config = dict(
    model='contrastive audio-text model',
    vocab_size=56,
    encoder_norm='batchnorm',
    encoder_stem='single',
    text_encoder_width=128,
    text_encoder_drop_path=0.15,
    optimizer='cautious_adamw',
    batch_size=256,
    weight_decay=0.2,
)
Rows from block 5 of the audio encoder, named by matrix and row number. Each number is 500 + 40 x the weight over its row's rms, rounded and kept within 0 to 999. All counts start at 0. Numbers have three digits each. After the name is the row's rms in percent of the matrix's.
# b520: branch 3 second 3x3 conv (encoder.blocks.5.b5.2.0.weight, 56x56x3x3), inputs 10-14, a 3x3 kernel for each
b520.0 099:489498535528519493474477507526559598482501519491495478534463495508495545570539518443430478531508473483452491550574560436491513486452498
b520.1 101:504462462468460503497492499467419446520509491449480505454479480497485504499451485452471475455487484547570543474480511467469517483534556
b520.2 100:504516469518554550452460436584567577471465460465497520475479501546514505467474491503504499493482477516556577475467481532567556490483496
b520.3 100:398426450535524500459470490499500576517511481462563557495465484484448454515577586566586531419444477547558524490441432510546576480470489
b520.4 101:517517529527490463454454434493503520445471481539520535520541536436485495503516514415403395522528514453457450489519554535518500448480533
b520.5 101:536544548483446431527595572474510526506503476489475484595526514470498532562533520516519505529508477419395408495536544475453486523539528
b520.6 099:471451449489517500534550561461448449529536506470502473461454470497503535526498475507507496560554575472469461458436451470481488497505532
b520.7 099:481467466468472436481464521518534533425429435555562530472451509476498515457465478405411406529544566501489470480484491514525541502481542
b520.8 098:458438444453438454541548534470506510513488488515506493527489489484471501490448462467455496514533506503505527520495506438426419508517504
b520.9 099:494500497504497504554534532480483482439475473511483476473489470460478481497521550446428442520521531420416468509492478486491517558517472
b520.10 102:573543496482511506484445459567532498470492460483465489444475480491464486484448485496487496494452430515515501517522532500500511463494477
b520.11 099:494546519503470473514537524502471556538530508404447478545483528493441447569549559497500485522525500445467451551562532491530479506538497
b520.12 098:504510500504556550557529553437464463490514510542547536497507547510493506556513514506489490429439421514525502516498493555565502527571534
b520.13 097:522530492499489521560518529585552491496484511492531505489467471474459483540530571488497477546548568421402406533535527467494497516472522
b520.14 099:513495477547565580616587515482453478532541543563543485515497524502503541479486536490495502486481447464459445488469479507533523538537487
b520.15 100:510536540549537542429466443536521510432479474554564540531491511551532558388429442468484520466465437511552566485525522466468492544526527
b520.16 100:459414463536547537430447501469481547462517518528535494516493500502539558486440465513534526444457500498488494463537502453453474485487488
b520.17 100:532483488584574555480498494506517486446462463456479503490506508459486468467482473488523523420413461463452439525497505493524549496513549
b520.18 099:530537513552543578439450457525578564519519510465500515490505513510462498493497512501479443433452484570614601508523500566587566483485532
b520.19 101:576581533494506503504495459560560518494489532540502481521491452499496543425391403458465483523510522445461472553570581486463485517516523
b520.20 101:420472472506522511538568545480474491507526521494509481543511555541506513532529538506542527538543522441436420429424428504488483504522549
b520.21 103:437443437536523550539563586448472468514505511539522519429401399477534564509528566438444456536543464556542532495522483512539554478473489
b520.22 099:452503496452454421478493488469503505521580593454510498490511529461458473492527519466489543506530562502523520474502508477508566475493516
b520.23 099:500451401509543579499481485508546492531492427532519531524547530447462482498539572514534443467494463506492473454484414572564427545543474
b520.24 100:496471482482471505499480474482478539509492471528563546494517487500483478468534539542561540449420443473454458478434433524562538468500484
b520.25 099:548472461502437406470508536567538510462454449524541540561526502482486501430452461485446461545512528444457507599573537483469463585535514
b520.26 101:578591487499485507553550521534507465528498500522551585517519471534474500525505510468456461522527544474499510523569554474491514483527552
b520.27 099:485555579468458452559523521498503523509518553428422438555531506390413474533534553485483504513509490511534498546577549405459483476477498
b520.28 103:461442485514532495484508521447458513473473470546584548508468506509521558580545510473490533489512549512512514479490481540506514402428489
b520.29 101:437464491503478466568608590431439499545510536429425451464455493545536534470486489514488492485522527485500546446456484424412409524544530
b520.30 099:584614561473465425461463487519508493529512519489517513495507498440432448462479468427393375477460502469472479504517540522524575461455499
b520.31 101:443442438519541530492488506524506523537561619537539510453450521522463474507486499495468552503479468530549554483498516521539529442429480
b520.32 101:545529509512506477509485497536474437484486542492453496541503493515506513530524565454421452530519540454473483515552485500512507497480420
b520.33 101:516512474520501506491471456528524517512528503517530532531540549527493520501486549487461475520531501501495452590559533480514499480487513
b520.34 102:447427448472457460468481499497531498473484515449485478513445505513520534491501484544537509526528511486516519498502510454470473511517509
b520.35 103:513484453504487464567558562458492526475501549478492472509543564443465491473499501551549528417434470520483509416412451510502504479541558
b520.36 099:480460464517496484464478466466445421563561557426448478504481476532511503562530577530512534478494477609584561502519531506499523508450529
b520.37 101:478495553387413438504504503409388424514509503508530570473428445453449466417449464451482476461488468577552571488482462487490520492523499
b520.38 098:411432486530516461534556538473522524554551574479520462475453461507502478511499535443452444484538558452428463574568495475521513571551528
b520.39 099:535512530477477498477497495505496512529492497543511518548529536540523550504483482440438396501500495517542496427446451557531553486480506
b520.40 103:462475469440424456529553527444477476531517555500556554598532578436408448511474528464464498486481508463486482481436444464498499530527555
b520.41 099:468481518524498462536534534445486513533488482512494496487544469497534571459444475524466394524499438520502512476531491508483452547543464
b520.42 098:514482468498506517438477515516506457506524476518521546506533567567507523483490448439459474480478472478507476506430438479535538487481496
b520.43 098:447525598492444457534507500565509498502481503531508426494517485534538542495544517571498476519469469498522508540442446548471459612493468
b520.44 102:534498491447457450494494514489511483517479495469483490535554545515527503485478495431425453640610662372362372551531515448436429447444455
b520.45 100:514501507483467508447461494458459408505549571482435409457458481508495518507468481465478468494510469515522479516616541427488517449439415
b520.46 100:542494495444500545572514388528497461472588575547437375519521500484505552509516514466510488525510449488537547461599577456540458523568469
b520.47 101:526511514574545517470460471476502491471500512521487485477472508586610609452433432521495511488508510460466460518534539470471447540497518
b520.48 100:547557552487460452523484495466462458498514492547504482497455473429450460570568577457452445456480512568543520476533509531536495401437485
b520.49 098:497478469499521518542543540501529538475480506549556518505520547605577549461471525539517514473493533465481437469482473517528554458449452
b520.50 100:491488485571565546401395459489539550486509491543584585511522541464502518456482459478483452453469497564523532499528524469496512486512485
b520.51 099:469526504473511519472459476557532417492526552498386401487501489499500485482500548524503495516515483523527508591507422553497425576499470
b520.52 100:494461494535516480536540541466455469500509494565558571522517509565555590430453481485504534444457473488524521530522504468493490545556520
b520.53 099:483534535510477451544533551562588490540497408528557552551549511519549527496533498566486432491489517535525487528493429519515505646526436
b520.54 101:497524516440477477450447454523516535501513524474468544488547531483480482411387387504520540510508548442455480534533553469460513508490487
b520.55 098:443464470452450475575542570468467494468508512546516526432409425479457475519516580558525522427416453526505496512419431492536551486451470