Rows from block 2 of the audio encoder of a small contrastive audio-text model, named by matrix and row number. Rows with one number belong to one channel. Each number is 128 + 32 x the weight over its row's rms, rounded and kept within 0 to 255. All counts start at 0. Numbers have three digits each. After the name is the row's rms in percent of the matrix's.
Before each channel's rows are labels from the 100 clips, of 14848, where the channel reaches its highest value: "responds to" is what is common among them. Only what is clearly more common there than usual is listed. The data: synthesized solo parts of chorales (CocoChorales).
# r30: branch 2 reduce pointwise conv (encoder.blocks.2.r3.0.weight, 56x128x1x1), inputs 0-127
# b30: branch 2 3x3 conv (encoder.blocks.2.b3.0.weight, 84x56x3x3, transposed, each kernel summed), outputs 0-83

responds to: note A4; note C#5; note B4
r30.2 100:143162118138100156099131110099185157095065109198133142069138113175146082143168145126140127112078147161170130104107180149130128155144129142177172156098165217150136081159123110151122093124169145126111165106085149160100098171118100115189193113067130189123161107141147124081115146147117116098113068179131100115111162120197078087132102104114118080091056139120076138132129138108130098157147
b30.2 087:132115145152086128113146161083100138176101162066111140145096132122104167158089084157070097165113164169131089103175121101100091113163142149131175184086158181094131161135139136104109134200178096102103092148121130148099192125162125098099096122182130135060

responds to: note F5; violin; note D#5; instrument: trumpet
r30.10 099:074085134154141121103131214121138150163112120129086144094142148142157095122154085111149115127094125130136101135151141198115148111071185157126044161105117119020098130151159099124101119119135096109072169119099067104122112147152141158112195099126105157144086103124044091110167148164094055098095100160174131103150167181181145104134168087117128148115145119137101138094118098126116156129109
b30.10 090:164127191136137152125183154073080172149147161071091081096101113113165122132152180149092109169115111131133187146132132161105186127122138154125168184134156133123193151132081156110170172183090068140149150184130120140119153187153118128170122132100154137166

responds to: violin; note D#4; note G#4; instrument: trombone
r30.3 101:083120119103138161112173086169138184116110125121098126129168110140116112089147121144125156144130179126110037135083146122117125100070108080150149132174215146160133125125130080154109154211122115122109121183193190144160153042110182114126152093110186162085131089089153152169142153115091120081129142129130183106169129115164106202132157115140116139120104155110088147139112099122116191142149
b30.3 108:077147107146132149083041138116098141112108093167164156134131082118107166133071048156135115144103101181121119095102125138122082057131083103105167138106111110126088088131163141134101120147127137138075122068117108170116144147124136112060062136139134089060

responds to: note F3; bassoon; note G3; note A#3
r30.23 101:121073121164151116144137090151106179098137148106115176161128124121129135122119172081156125137082117124088140136192145067126159081169132137127176130135129095119106111157094140151111157155172098189075096156097134154141114133146139128142116065120170118109139136139133108155136004102139099065141138187086109104165074110096107151126122173020157187144091166117160161127133098176114143141159
b30.23 134:117103146120182113086059169118094115025076120136140107108101145148099088157096136107095156060092095134091103135176120137130058135119147124149111118157102121130097084104117119095091125122110102174141078109121143133090128185141090117130137167137063196104

responds to: horn; note C#5; note B4; note C5
r30.8 101:109123134138147088144088164121107109102106145111095131128098054098094086150065161070065109089155138092122103106136166087102066149156106070087139080177113164079071119138083103136121098111138155108128096123159099128032124111128119127104114170124170104143102164121117169120124088154082144185164152150142092156118108064139187143066133061100119082105123144149111143180096128089131109155139
b30.8 109:104156084100132112151143075117180158160178146098136122110166097131142102160153120140113084131188156138148115156171175114115153113140136176119167139130145078079156115141062083137108181102093148106115192147162074051112120123097124140134213098096137131178

responds to: violin; note C#5; note D#5
r30.27 099:103166108123144123146123150118159161119069153130157086120161126136116103089154122164116154117140141148130139111114185113128117195131121117156107107135158225190184187126131135172182148133104180132125132125185122162147170148159136194128123166137084147100108143156121154157097207085173128097165187124107178103136166121144112138117089118185048157152069077120068091163131137087142090130123
b30.27 124:090176088107079135126099098162161089183071067137091191114107127112109183108069096154131091166113157166136077118112100124120143133155092107136167149102146127148112129167178131154128140135196147063085159124155112129127140055103146128072108131167133092101

responds to: note F#5; note D#5
r30.7 100:088111159144147154070125173169160169137120130107173132063161107114117136147129091151157182080155193124130116093157143104101116095106109120195163160204130166117067129152150101112128142073171141094089116118119126197126107094157207134095178207117134157136104111099134103106168149207145082093155139142192130168155138113141105145131088092148164096133099104127078109139097140125165132153118
b30.7 087:071173143133170126119125156111145174173128096174133124093134121003100154161109050174111062153155123127128115131166128146138153071115148174126123150116183103117176120101143114138123107122100120104139147114145090144125140103062125083094146140118097095068

responds to: note D#5; note F5; note C#5; trumpet
r30.17 101:158130129112110138101173086171165100120147133131165102166103118156162120095186139147114143150124081126120147157170131147116094127112067125137125119103095106111116096160134181144116138125160110169105139183120073071185147112121113140110161047141132105108116101184210145180168142158149154116122146070122111150179117136085162149091193159119130102148118075080142185078116148150117182164027
b30.17 092:128082143058139089097148145157093101141099098114050208126148190165170105125131110096151143132135134151170159163129112150123048106041110151152087057174137180169102112129128124119121083114122104092123107119172141118151131089142104151150128133152123098125

responds to: note E5; note G5
r30.46 100:144146174149119157167141150159148108122138143114126075109119113141158170142107155086143164080128130126162078065108137117144143107126148158166206139106212138155098120099065160178076146171087153153105098074116150149161095152145166136117126139124134128101126139175158086091120097138182169088164158165126114087101112180163069131152109240103074103121107104150124183128123141081089121159121
b30.46 086:082176121109132058158055152117106118112088120175137157155098103125044176090104129162138149087123136160124097118132094122116126104137114124138147040146088153143073104119178141081090100110151154108165095115138130141104079107135165152074154118179105180099

responds to: trumpet; note C5; note A#4; note D5
r30.45 103:094110144105111128140151141158121156176120115165117131114110113158108150116130163116110124096122126097113112171112126160111133151048169092082161074117067118154131160101172122127136186122151090163175137163143072072110158168154141122171150061122129135206131125176065090124151167115151085103215112156155139081096153177074164116213101147174140127120135175136099112159114160077151132118159
b30.45 092:121094137190128172111127139120191108135149107136165062137111118176166181180135090182111165150100115124127093160165118167148143138140193169129151192111170119110155128110099134151111143156155162175103131122174153152134203195191083153159133141135111154138

responds to: bassoon; note A3; note D4; note A#3
r30.54 099:128153123173118125161108116107118168137137131149127162123168146169144162145108151137166096114114123125105124076080135142123152160134157156115179155116169140172133070152119180098126150104153093149168168148122108144109129153108101197087066140080158083093196118232106137150124052219121123156148130190192089124151096126121149100101050115064098080145112097107115104129134152125124127155138
b30.54 104:099113060119153057142132112159152097140137099166168129104136132165109079183162124123085133109158130148127070186208136157139130112093152199166089104127156132091130063114141123119088166126118132181155123081148163116111093156089161162129169148121082169150

responds to: note B2; cello
r30.16 100:141085156179187122170123147081110155156134122136151172134085123072130167155121122101133110081146112117102166148172085144114140094154114102117074132165126096101090122174121156114081063154120129130142138100140108051121129114112144106198163101098043145116121124171062099127213125085064112150139094105086155109120073135133113118122184090115117130225128106189121144120114099155135138116142
b30.16 102:162131162122110062117200127079152192085141230085116154085122130098125116162168183114147146101133119132109188108155096114126148126094122106128119097180145126153092166091095149096183094120164091156141143172073089088122118113145092120172139118123126134160

responds to: note F5; note D#5; trumpet; note E5
r30.36 100:146127179111118158131097116148222147098141148160151150117134087120107108099146166154148128134121123153156149153137180104158129138109091132141143100150150133153124166137125171202137139127106118225130127154146161130131119121166165109147105159133086161125213126131120126129189225235118141166104121113218127180171154132147139150140181133149077129114157106126124118110155104175068131149163
b30.36 123:114128060099105182141120159132104094156096095114093119147144127072122092129092116154146055167146176133184124113103149118102157123163096155101186120091128170069130094142135101148099143134135149059108126129171117106148122049068105117082128122053153088123

responds to: violin; note C#5; note F#4
r30.14 100:114135121118077177117146139111135149195141100187154098115146157162168160135255116168144125168098068136179096171040130170117108136136135086152141093132143153135160137097156069132115127161123091112135122152119133082134146138147149135098187094108137123155094166078121146153117139122113136105138120092152148041183158194123140164098139100191107100131120097115110142111153151128154092176099
b30.14 085:179159172165096141113143131161088164167110089166149164174108158146142114160151089155206143149121126149129188096168110164144101090034146116152101114153109159151134164166113147127126150087148119119140067160083123163107152149177124129119125151137184118048

responds to: note G5; note E5; note A3
r30.42 099:113170111178131156124154164112155142106146155139152103124153099121106161163093146101103152137155110127119206136121128126107134082127135128180168231104097109096135147155103158157162118132140162140152148109146151113133141164101198095156120208089092155093133127135112137135161228144113083097136104142138135138110207098086040123088123197162125123119149107195116082114140123121171068144108
b30.42 100:087128126120091133099139123145204149174106172146131160077129140066122183081101142169116086175102147112149091133062099125150185122115060116077108126144160123135129130175184111184110110132166120079103127150154106102107124082055138085139100140142125090152

responds to: violin; note F5; note A5; note G5
r30.20 101:128110172084135142154193155147190191092132175139145136129128084124134121109095155080136177127052177116127114147173124151113091142124156180122124104147120095163105150185126144165094133157152132200065109159160090134148145143154131106122162085123086130125101120155091155144199177054137139099147148140083153055140140136084138152109164157182164135106099114136123190113067138122102118158068
b30.20 088:091148094066129153115112154094106093133091054064061175138085128081117160093061125121121112120099110152094135133107099143119097095166094096116157156098119155174153099118128146137094177100186122065105133133166116159115114107117089140060094123165132078105

responds to: note D#5; note C#5; trumpet
r30.51 103:103174162143132090109135135092112103119131145062073131137103086082089112106006161040052113111151108089123127076167103119161109104116105081120121059148151163132135052176145107147129072096097173101101156136095141099059153105131097100108093130131100134143140117135070139162128149146101104163079105132128153139128128093129136126133134094148155160102128172142134170164098094112139089147162
b30.51 084:114122094116094183087137110047140118115167116052115089123159092137154101138125129143138112129126116124125102135126147113063152127170124104066185141091111108087157081149058072136090154140103166101088186149152106076122153186092087104136103120104164112169

responds to: note F5; note B4; note C5; note D#5
r30.28 100:087124167138183084104199186174128132134154191128097096135101111136131169100090156105147142075104210132157101144102134120120121156073127130083130113238117089120089141156122090170136131070081135139139145090192114142153115089116153123156102068134104137124135100138106113093194118105152176124132167131138159106094135134036110123172142125130180186147116117145145137087104109154104145115095
b30.28 082:096152154097148144102066206067125117077156104135117138164154108092099202115089114138147105073119133141111121178137142112102089141149157049130162133148154155108134129077120162102146072162117156135093137165095124139153153188121079113125104092163166088072

responds to: trombone; note D#4; note F4; note A#4
r30.22 099:150172156160141124151112123106140112159121162158135149172120181170151173147152148147165141132149131145138138126106131120185091138173096110108143122091100128174164204159107124149150154168104128156114130157127153152153093121173156133097145122102131135162196175154135127145147100202132183252125101150234093230096128144171172165127121135136151137121132100133133099165113161118104109127169
b30.22 117:118133058131099161171094138175130099146113050138114092140179129104096049143122131133116097144176145120179082120152199141122113135125162173156139114100107145046161074153102134130091161093100151074127137117128139122126077103083156128116186123073131121111

responds to: note D5; note C5
r30.4 099:143179092121134131076104167132123150184138104056147129144186122129159138138125171125122137105116106142106040080084155091155145162082081091124121099111173114107136114127141077149115129138176103190153132109125149122109157113143120144136160116106103141104255118148154179149124145163120172232126116119042126187120114129086129120123134114108144128104157118114149109144083129089124150084120
b30.4 059:175111099085132127134181129112169115147158111161110076139191128165116101126186094104137141109134166108087092165169114126134129099110144199164088127133115099057153178091105090127110139132067102100135129135081123143156089172089141132191147095145117218129

responds to: note C5; note D5; note F4
r30.11 101:106156126136132142163100148112109131209129108135125151082100116120137116155130114131123104115112146139146143157163040162119166069150138128086077105155089086042143152115127123098176060107162153088144129146138120170114121104085190104159114123160124110148168123100169213095156124189114119168065138059210108162128146112138144141096077119097139170184154151123153131117168134149172091120105
b30.11 090:187111124126169122136174137149168110114157156144147069076134120144135080103184142102050139102127097069124181133132124076169103169126128124143095147149168076130128163072162114100167100122098128180105156138115148106172129168119094087201126156058118139133

responds to: note F#5; note E5; note D#5; flute
r30.41 097:118156115130151120137109148136154087167154115134077131141102141105125130172151156176131123131128175163135106136108162134231104133112083135104144050085148104135143177171142113167101122130113152116150163166158156142141135136142101137159148121135105117187228117135118094135165133213134137224099131128195095213139124132133138121101128108146132180173217099125186121149158148156145131113140
b30.41 116:124130076138112172154137139143156109149151101141128048120208124080119064157138146117133073160186152074193122124141201108105115120116146155164128130099128114064167108129094126138108123121093131093112139136091153113136097137074134097156160123029123110097

responds to: note E5; note F#5; note D5; note G#5
r30.19 101:142130118160158091127122144121084110139110119178114169116148113093186172149112163125103161161136093097133085141087131150093117131107163172090108131131067115136143199166143107087102120111049147140148152177135107104103126111118131184147141165058157119216170148146071093125146194118116150180151083143164214113097172114161097161089157153149124157140144068162096084132151145136173097113144
b30.19 076:150168125170147160124150135131195120156166163198207095111133094094070106108118203156155120132089120106094130104106094183144105132123167097134127136142146126085119157161206136152153111135170115178180111110108137134085084148113163159151119151068109172117

responds to: note F4
r30.1 100:125144125155137150056104094148132130142133140155153077080083106111124115090148149141152138119087145165158168091090127168122070110052131097151129104169096111150098107082146176123117070102198111096091113136137072133134151145157166149120151099149155139140111122166192162152118114088168144119074166165132049133167102204109171066214125183144118102160117102104143133143128159161134163098144
b30.1 118:111131142101120108151088145111077162107120073108115172153108148171137139171146051064174144097118096142095106153211118155114080143143169114150175111121147130121103116109093124108156150106167173090117117099178158153228134151156131156105146103156135094073

responds to: violin; note C#5; note B4
r30.50 100:158121121087091156104174140083133176188125096158173067123141137166164112088185124219171117161153142132163139180074144144172146148113125094105093131166083128111163140054212048128182165161140124118123131112119098112183129110117156181099132134111129101130176111068082139106183115152072148149136141137114181156150122143147098130119108112141106123130145141092102115089114086157132158123087
b30.50 111:146143172217153154152133168151119154109144130206189061150135085130143076127177126154161130142123131081119147099123159179148084129100148158123052152148133165132150170141123137152149144124074152184117113115089151179125103170145139107107109165068144152093

responds to: note F5
r30.21 098:121176143074088171087172119148176186095141123123117110174111109085123078107111140102110092113184145131133091172113128166106142122125144157160209137091155148168123107119130168192157201160152123159094124155151167088124205112174144088105174152127137145082160125123123152148146119117172153153139142161070175114145103172092086161153130162115117108139076116103097175113085124113050113130066
b30.21 085:095082091034150135137092116150077073124071068104063133132100142154136150121049094159119157123106125121112124150130107165130176132143108173125112101095097132162127074151138123042135159120116145091152117107141169164151081117100137145072129138177159136120

responds to: note F5; note G#5; flute
r30.31 100:128115152162127140138148142099134073161110089116100175125123173095140114147179150175136170098123102159129125168131102149187132137126133129123146081145150118097181240179141133112131113155111162120136152119153129115151109113147132132208100154114136115161198093109101086140122133175139137210108138106219105193104169108160175113074082131165117152148187117180130116166156158185170136111126
b30.31 128:151116112164105142138177104151172156153152165169160082100196101082126052139190142121125089172178116093193159089118188138140130098087138167146115137118147117095147137148153123139155133132113124145090113139104105113107081122102126075150175129022102132133

responds to: note B4; note F3
r30.38 100:107095125175144120131131092155114146131127147170102098113142113178125121143128112117142143131136175104117148146073156122105123160129147081161154133129127154146081145115112150152192188091138155203175183111095187109140138161131072163140109137098206177185165103126137149153163048079124127097150123147158095083181125115080230174153125135087071099116101149140137094167125117105114163092176
b30.38 100:094074100163159147112078140132105080062115088136141115170139125154138089179102094155116129130136103168121068155203164134095077157105164104127152112099123141088117072139089105107065122136086169155110067123127162138105185183137128147103128149134154163071

responds to: note G#5; violin; note F5; note F#5
r30.18 099:138153125179135069166157152152082091195142120135132176119172133132133094119140127155097158125148162145116126129124111134158110129129179174112120147161190158093143182141147126171108196141117161108100131148105056180088116155128077104159150174074115088189070127164051083143091130149151106110215103197163175109129149133125187139137099096160157129099114131125092082166125153120163126123145
b30.18 090:098140107122113138087142119161143111178132055118105167083145170089124160139114139148060116160126091200155072133177139144122097108094166092177134153118167067106150098119138170122096100157165062111101103129152125160058171173120123156155149164157085119108

responds to: bassoon; note G3; note C#4
r30.24 099:160139109167109173086148121107122148185136125111133107101106145116132210111161099179196120115153120120123130157076139177115090149074149145193171148140111097117090118128193141164149125074147107100106129152181110136162094140145116179073149148051113102103142134190104148116153185181088101100189061137158173146233103124098117073162129126128108120165147133126113136119128127140149138124135
b30.24 110:123164149155109104141154133126161204180119137165160144111128165052103105176175110198230099143123129099111142139165109175123108105046136142163080142161139119166152157130117153186179143097180130116130089122136160154152141136109135133130128134088129121093

responds to: note D#5; note F#5; note F5
r30.39 101:073128136113124121159160131146110131110088167131134137180156124129101122143098140067177159099128194098151145144190132117096178075122113117135119183178153129059152127134057162145152170134130155110136092109091185165125123141128133109159113206132166199108100067082121167129123173143138075093131130141165169098164108069140105181136180104183091076142103134116119095143104159117069143143164
b30.39 097:094103116106106157050129107150089087112087150111111163102107144078150162110070058161070070166120113194169131118086126103102134084127068096073160110100121119134114111129169093131093099154118131128071114113143100140084160093089088089115085144118120101135

responds to: oboe
r30.55 099:149168144048107139093147142149131152151100106181176107137143139159157111148203107168166162155173094140129079141158116136142157131064063078077099099142127108081069100100154154126131105129170087086099079101191086060149110109125185120117171085141144080153147126056164155151129116161098126111071108093111110134147135151123130141149072084103091129163158099122097078120141140125170144137136
b30.55 102:172125215182140110137173155122129176116179176155190113116138116155184097170142137119153150105129126088133170113153129156161158119124160142133083150165091152162085157100112103084134107151082114201139159121056148136180162160193121112159108121109121144110

responds to: note D5; note F5; trumpet; note E5
r30.35 103:131108143129153125135190137059175157163142098143084115081087123151139137117122085143134081147067099165133154163117083147141140141137144143146081181159077067117111089114157065135124203158090128097145112131106060112126061128072097180117145153063120134104156162084015137120141138141119158113131081121154205152088079149126133159144139134156125167130126146152094129125149112143133140139165
b30.35 094:155139196198136165140150156125072141076112151168176026136124108133144120110175181157116117143108114104111164132105133148128099135136122134148121183118138116098139155108115142140155127156105084164151042142114138213106124167192150142121103146069146122147

responds to: note A#4; horn
r30.32 098:069094064113089101113115166119140156141085103127051135066157140188171101101160123100143119111086051131187105125173124166155168145174135117137072176072145129107123106175144087119184056125081149150108154165031104122130138127071127104179141180060109177109146121108060136126128117113123116110124097118106136160111110128096088133151129128107150104115121120096112159102143138128129133123092
b30.32 108:177107173147127137103188137125107119142129168132070064117118171178149107088132147139061105147094157136104139165098103158085093175110125122126140184141125184070176197148115149113124144185129138129198121154131103120092176150117155117193129147127154166169

responds to: note C#5; note B4; violin; note D#5
r30.53 101:124146112117105129114065093128148139099092128152155128145167105129095084123081153116161170124142146102134108143129181142122152216161109084085176159119143215137111128060144176134152123114115126196172167072151163146124173151173098134141105148123061251141111110142116151098128139122137132079121183111194153121102157117104119131124134102156125128068109085091142127126108123104094116188097
b30.53 082:104087065096137162124093132078151027115127062129071108176131134139162114112068113151122097157128116134132079115069125107120154180177093095098151088083151141080145119150113077117087155175128181093130091116137162124121123094085143100099101152136142113122

responds to: trombone; note B3; note G4; note F4
r30.0 100:139121127111184125181151139070152154124131117132143150174088087116114133129081124099133106113150142104188077106134069151102091112190154151134155103167134037144180085136160136162167105111118176110105177116178123157081217164114145106124105133176130060127123149175127161163154123131120081105134126052147207152138125141086150153142165084107153145148107128064135155158106151106098104099130
b30.0 085:100163067058099161121090104135097075136135099072029139123112168151126158131102123111128131143130132118110093111099130106079157159153120096115142117085184063096174077114098104114120105137153129102101191162163121141179119159085105120154100090142141087172

responds to: note F#5; note E5; note G5; trumpet
r30.5 101:111175158143127114114191166124131136193102108144105098089132140108107111128162115156167107092146086135143103096082155151163143126113136120156137120136167166126193109090125094145091151199178142174173167109169181103116158127137140091068151127103113119183201122082149104160113113231115158187168120137207182213140122118108145189097161124126145141116138134114121145123119129110124108111172
b30.5 113:130089090122126209104124117166136079144120071109110061133169147106131091124117104202137057171158132097162119101121168128145188127091139171157095120094126129076162119137128075099115121118065090070083126158104102134115163106095107110149137130072170121115

responds to: note F5; note A3; tuba
r30.26 100:119176111170117145147151118097171142142139144160189076112101125149099173094137097172165081165107109127151143135136150155117159125127137144113147146134156087133172137074183141104225171202206163144142182144119163095137178141132139154116164129164097068109092155123110104178116123079122163106138125142084178083143109061112105156132165155142097083134053141188102142148127126087110123101091
b30.26 094:103123098110072150075053147219093088105068040110101184137123140118128160116114083153161124134104123141123089088145120153144124136086132119164087123137110160151124111148108123160113129072133123055075149158132093158122140104111144120104131111176166097078

responds to: note D#4; cello
r30.48 100:154181097138143078128143094114096152093122105110099143171129108123127119135126104126147151143147142103179215093156147137110154167183174129142118147138128114130145145129081146111065147121123116128138117159107067168102093182116134164129172095121161109122194170183105129134098036116160129192211154161118105134136086112086224155116124072058130108106129131110101141157099128088085123175139
b30.48 127:121103085070179075140113091155113078126135090083070115118163144157124102158149160120090148113155103151130095159202149135094102134095138162192114110114132074148143074099118130109120148112102065128157105134173134118096112123136130180133195158150084182196

responds to: note E5; violin; note F#5; note D5
r30.44 098:139126080149171104101161157126128116138121074134138088118156118190156111123187139203178108125091115149133132152086122143088119109094160075081065119113108135112128175090158100085096170133159096115143110155105149067151039135077147141140174124079156109188185143080121130127125126211098124158132108095153139123142206116141174135107096066184125086125134116085100117150121135147153096119153
b30.44 092:201110147187150142132169153133130119137169116166159029133160103145137086162184152136122128135159094118128147134147175127153080116130160170172108185123114121085182172128112117145118189128061123153143110116107136154102160171176126147130173118059137173122

responds to: bassoon; note G3; note F3; note A3
r30.13 100:118131138142117133141149124141090094099149102088150138121100121164133102168111100125150084100119181118197095132137131143104070112117149148218171165132161178089090091154164080153134095136255155107163114084124129142153127126125167138134104146133086112126128085176171058163080147154147116130150116160134139141135081168181154121124098146174081119110051141141118082131118109077172085093132
b30.13 090:107134142095089111103113117130190133168148152091084144112100121163109191128091075139101080128109120150101036115148106121127177110113153090182124141059169120050121121105131106105067090129155091104127119158158104160123198148142127127172107092183147134115

responds to: note F4
r30.40 101:180116116130074132100129121141160121117150080156169126130100100111183159183134114122174104101123068142144125074096176136132122188122163102175144103041122127208095068118142138182067104109082142141088146146135128106179068141170120163086125089088134146080126194168102132143131112156117198127128191120163082157102107143160107139136171135106174143096135120155136154170136160119092124138157
b30.40 092:096145125127123102156071076130140169133115083161096149168110130198093100114107178102212159089138171140102098112157130150090134153129152139167163078178070122135105095157112164137086153106155159050169153126108140122127121080138141168098177115144140177096

responds to: note F5; trumpet; note D#5; note C#5
r30.47 100:125155155098151169095111147135189126101140136131144150136120075134094132100138155104134116128148174136132160161169152109189136106133138145145180107153102074139082114121108141142128089136149160157103101091136125085164126144130162095090149159114206133137194078137188207145167104240143082201089159117215106211136138113115155118116132099096146149141163104141112125144150100125074125123112
b30.47 107:112103066071172158179088148168094088118117083150090077138161129128141059151145114116100099139178174097139159135152180107141123148158108184121126112155141133075149065151117095141112153116082176123105142118156115110204094114078103093118135149059136129138

responds to: violin; note C5; note C#5
r30.37 102:102078120111111133082137104140159158138105105126136123097150136159117115109188148157139088092124139190093118164120155172207123117086100146146079109171133197075066167082141180043097155094165050136067086123125114104153142117098152115152127086155137142142147116045075102112117130172147086165127110151166157168139147158169117179191133129161126140100103124111095116105088121137152118146141
b30.37 093:091113128170200161103092161126069140064110062170149058147092105137121138176102133151118143128097065138109113148174095134160117111188157182165154139134142113083132102152143109064149143182096127139112124091117175179175157151145113112103140143120114126082

responds to: note C#5; violin; note B4
r30.25 096:161124093119102091131132109104188142126106137137117133126121142142134093156148139146128165145112098172169148191135158144165129123082092098140067186138116178131113182103149155072125147150086125141127122106110133120112110159140090132099101134104095180214178110110110120094136107209062097219140070112226130133130195080128146178120116095133098100132170057090099126136151127138125139109115
b30.25 093:139088126168136169148124121118085108111144099176149056168136142125185011126158173133133137177156105123161172141136147111129139145155128154096144110127121118087161126183160118133142143140092121133149075113131165123137129120141093133088124136004102081144

responds to: note D#5; note F5; trumpet
r30.9 098:168212066096183163113142115133105117126118142150079106101144149104102129216081160128103116119147091124198101063111140139117125093151187142158188163093173137141202150154104144172053090157146151170101122085132108156160113130129147112098112152088137149100114126129129089118126202155167121082197082123173145105136168128120094102135117166166125151089130140148129121121129110160129084134078
b30.9 096:113130081123136135100104102090172104167114128121107123102120160139089193072104157168115133134102087101088100082039091117144194119136108048095122098091138102136116124145221124101102104115162096089153094151079133123093128114081133112165096122150126101162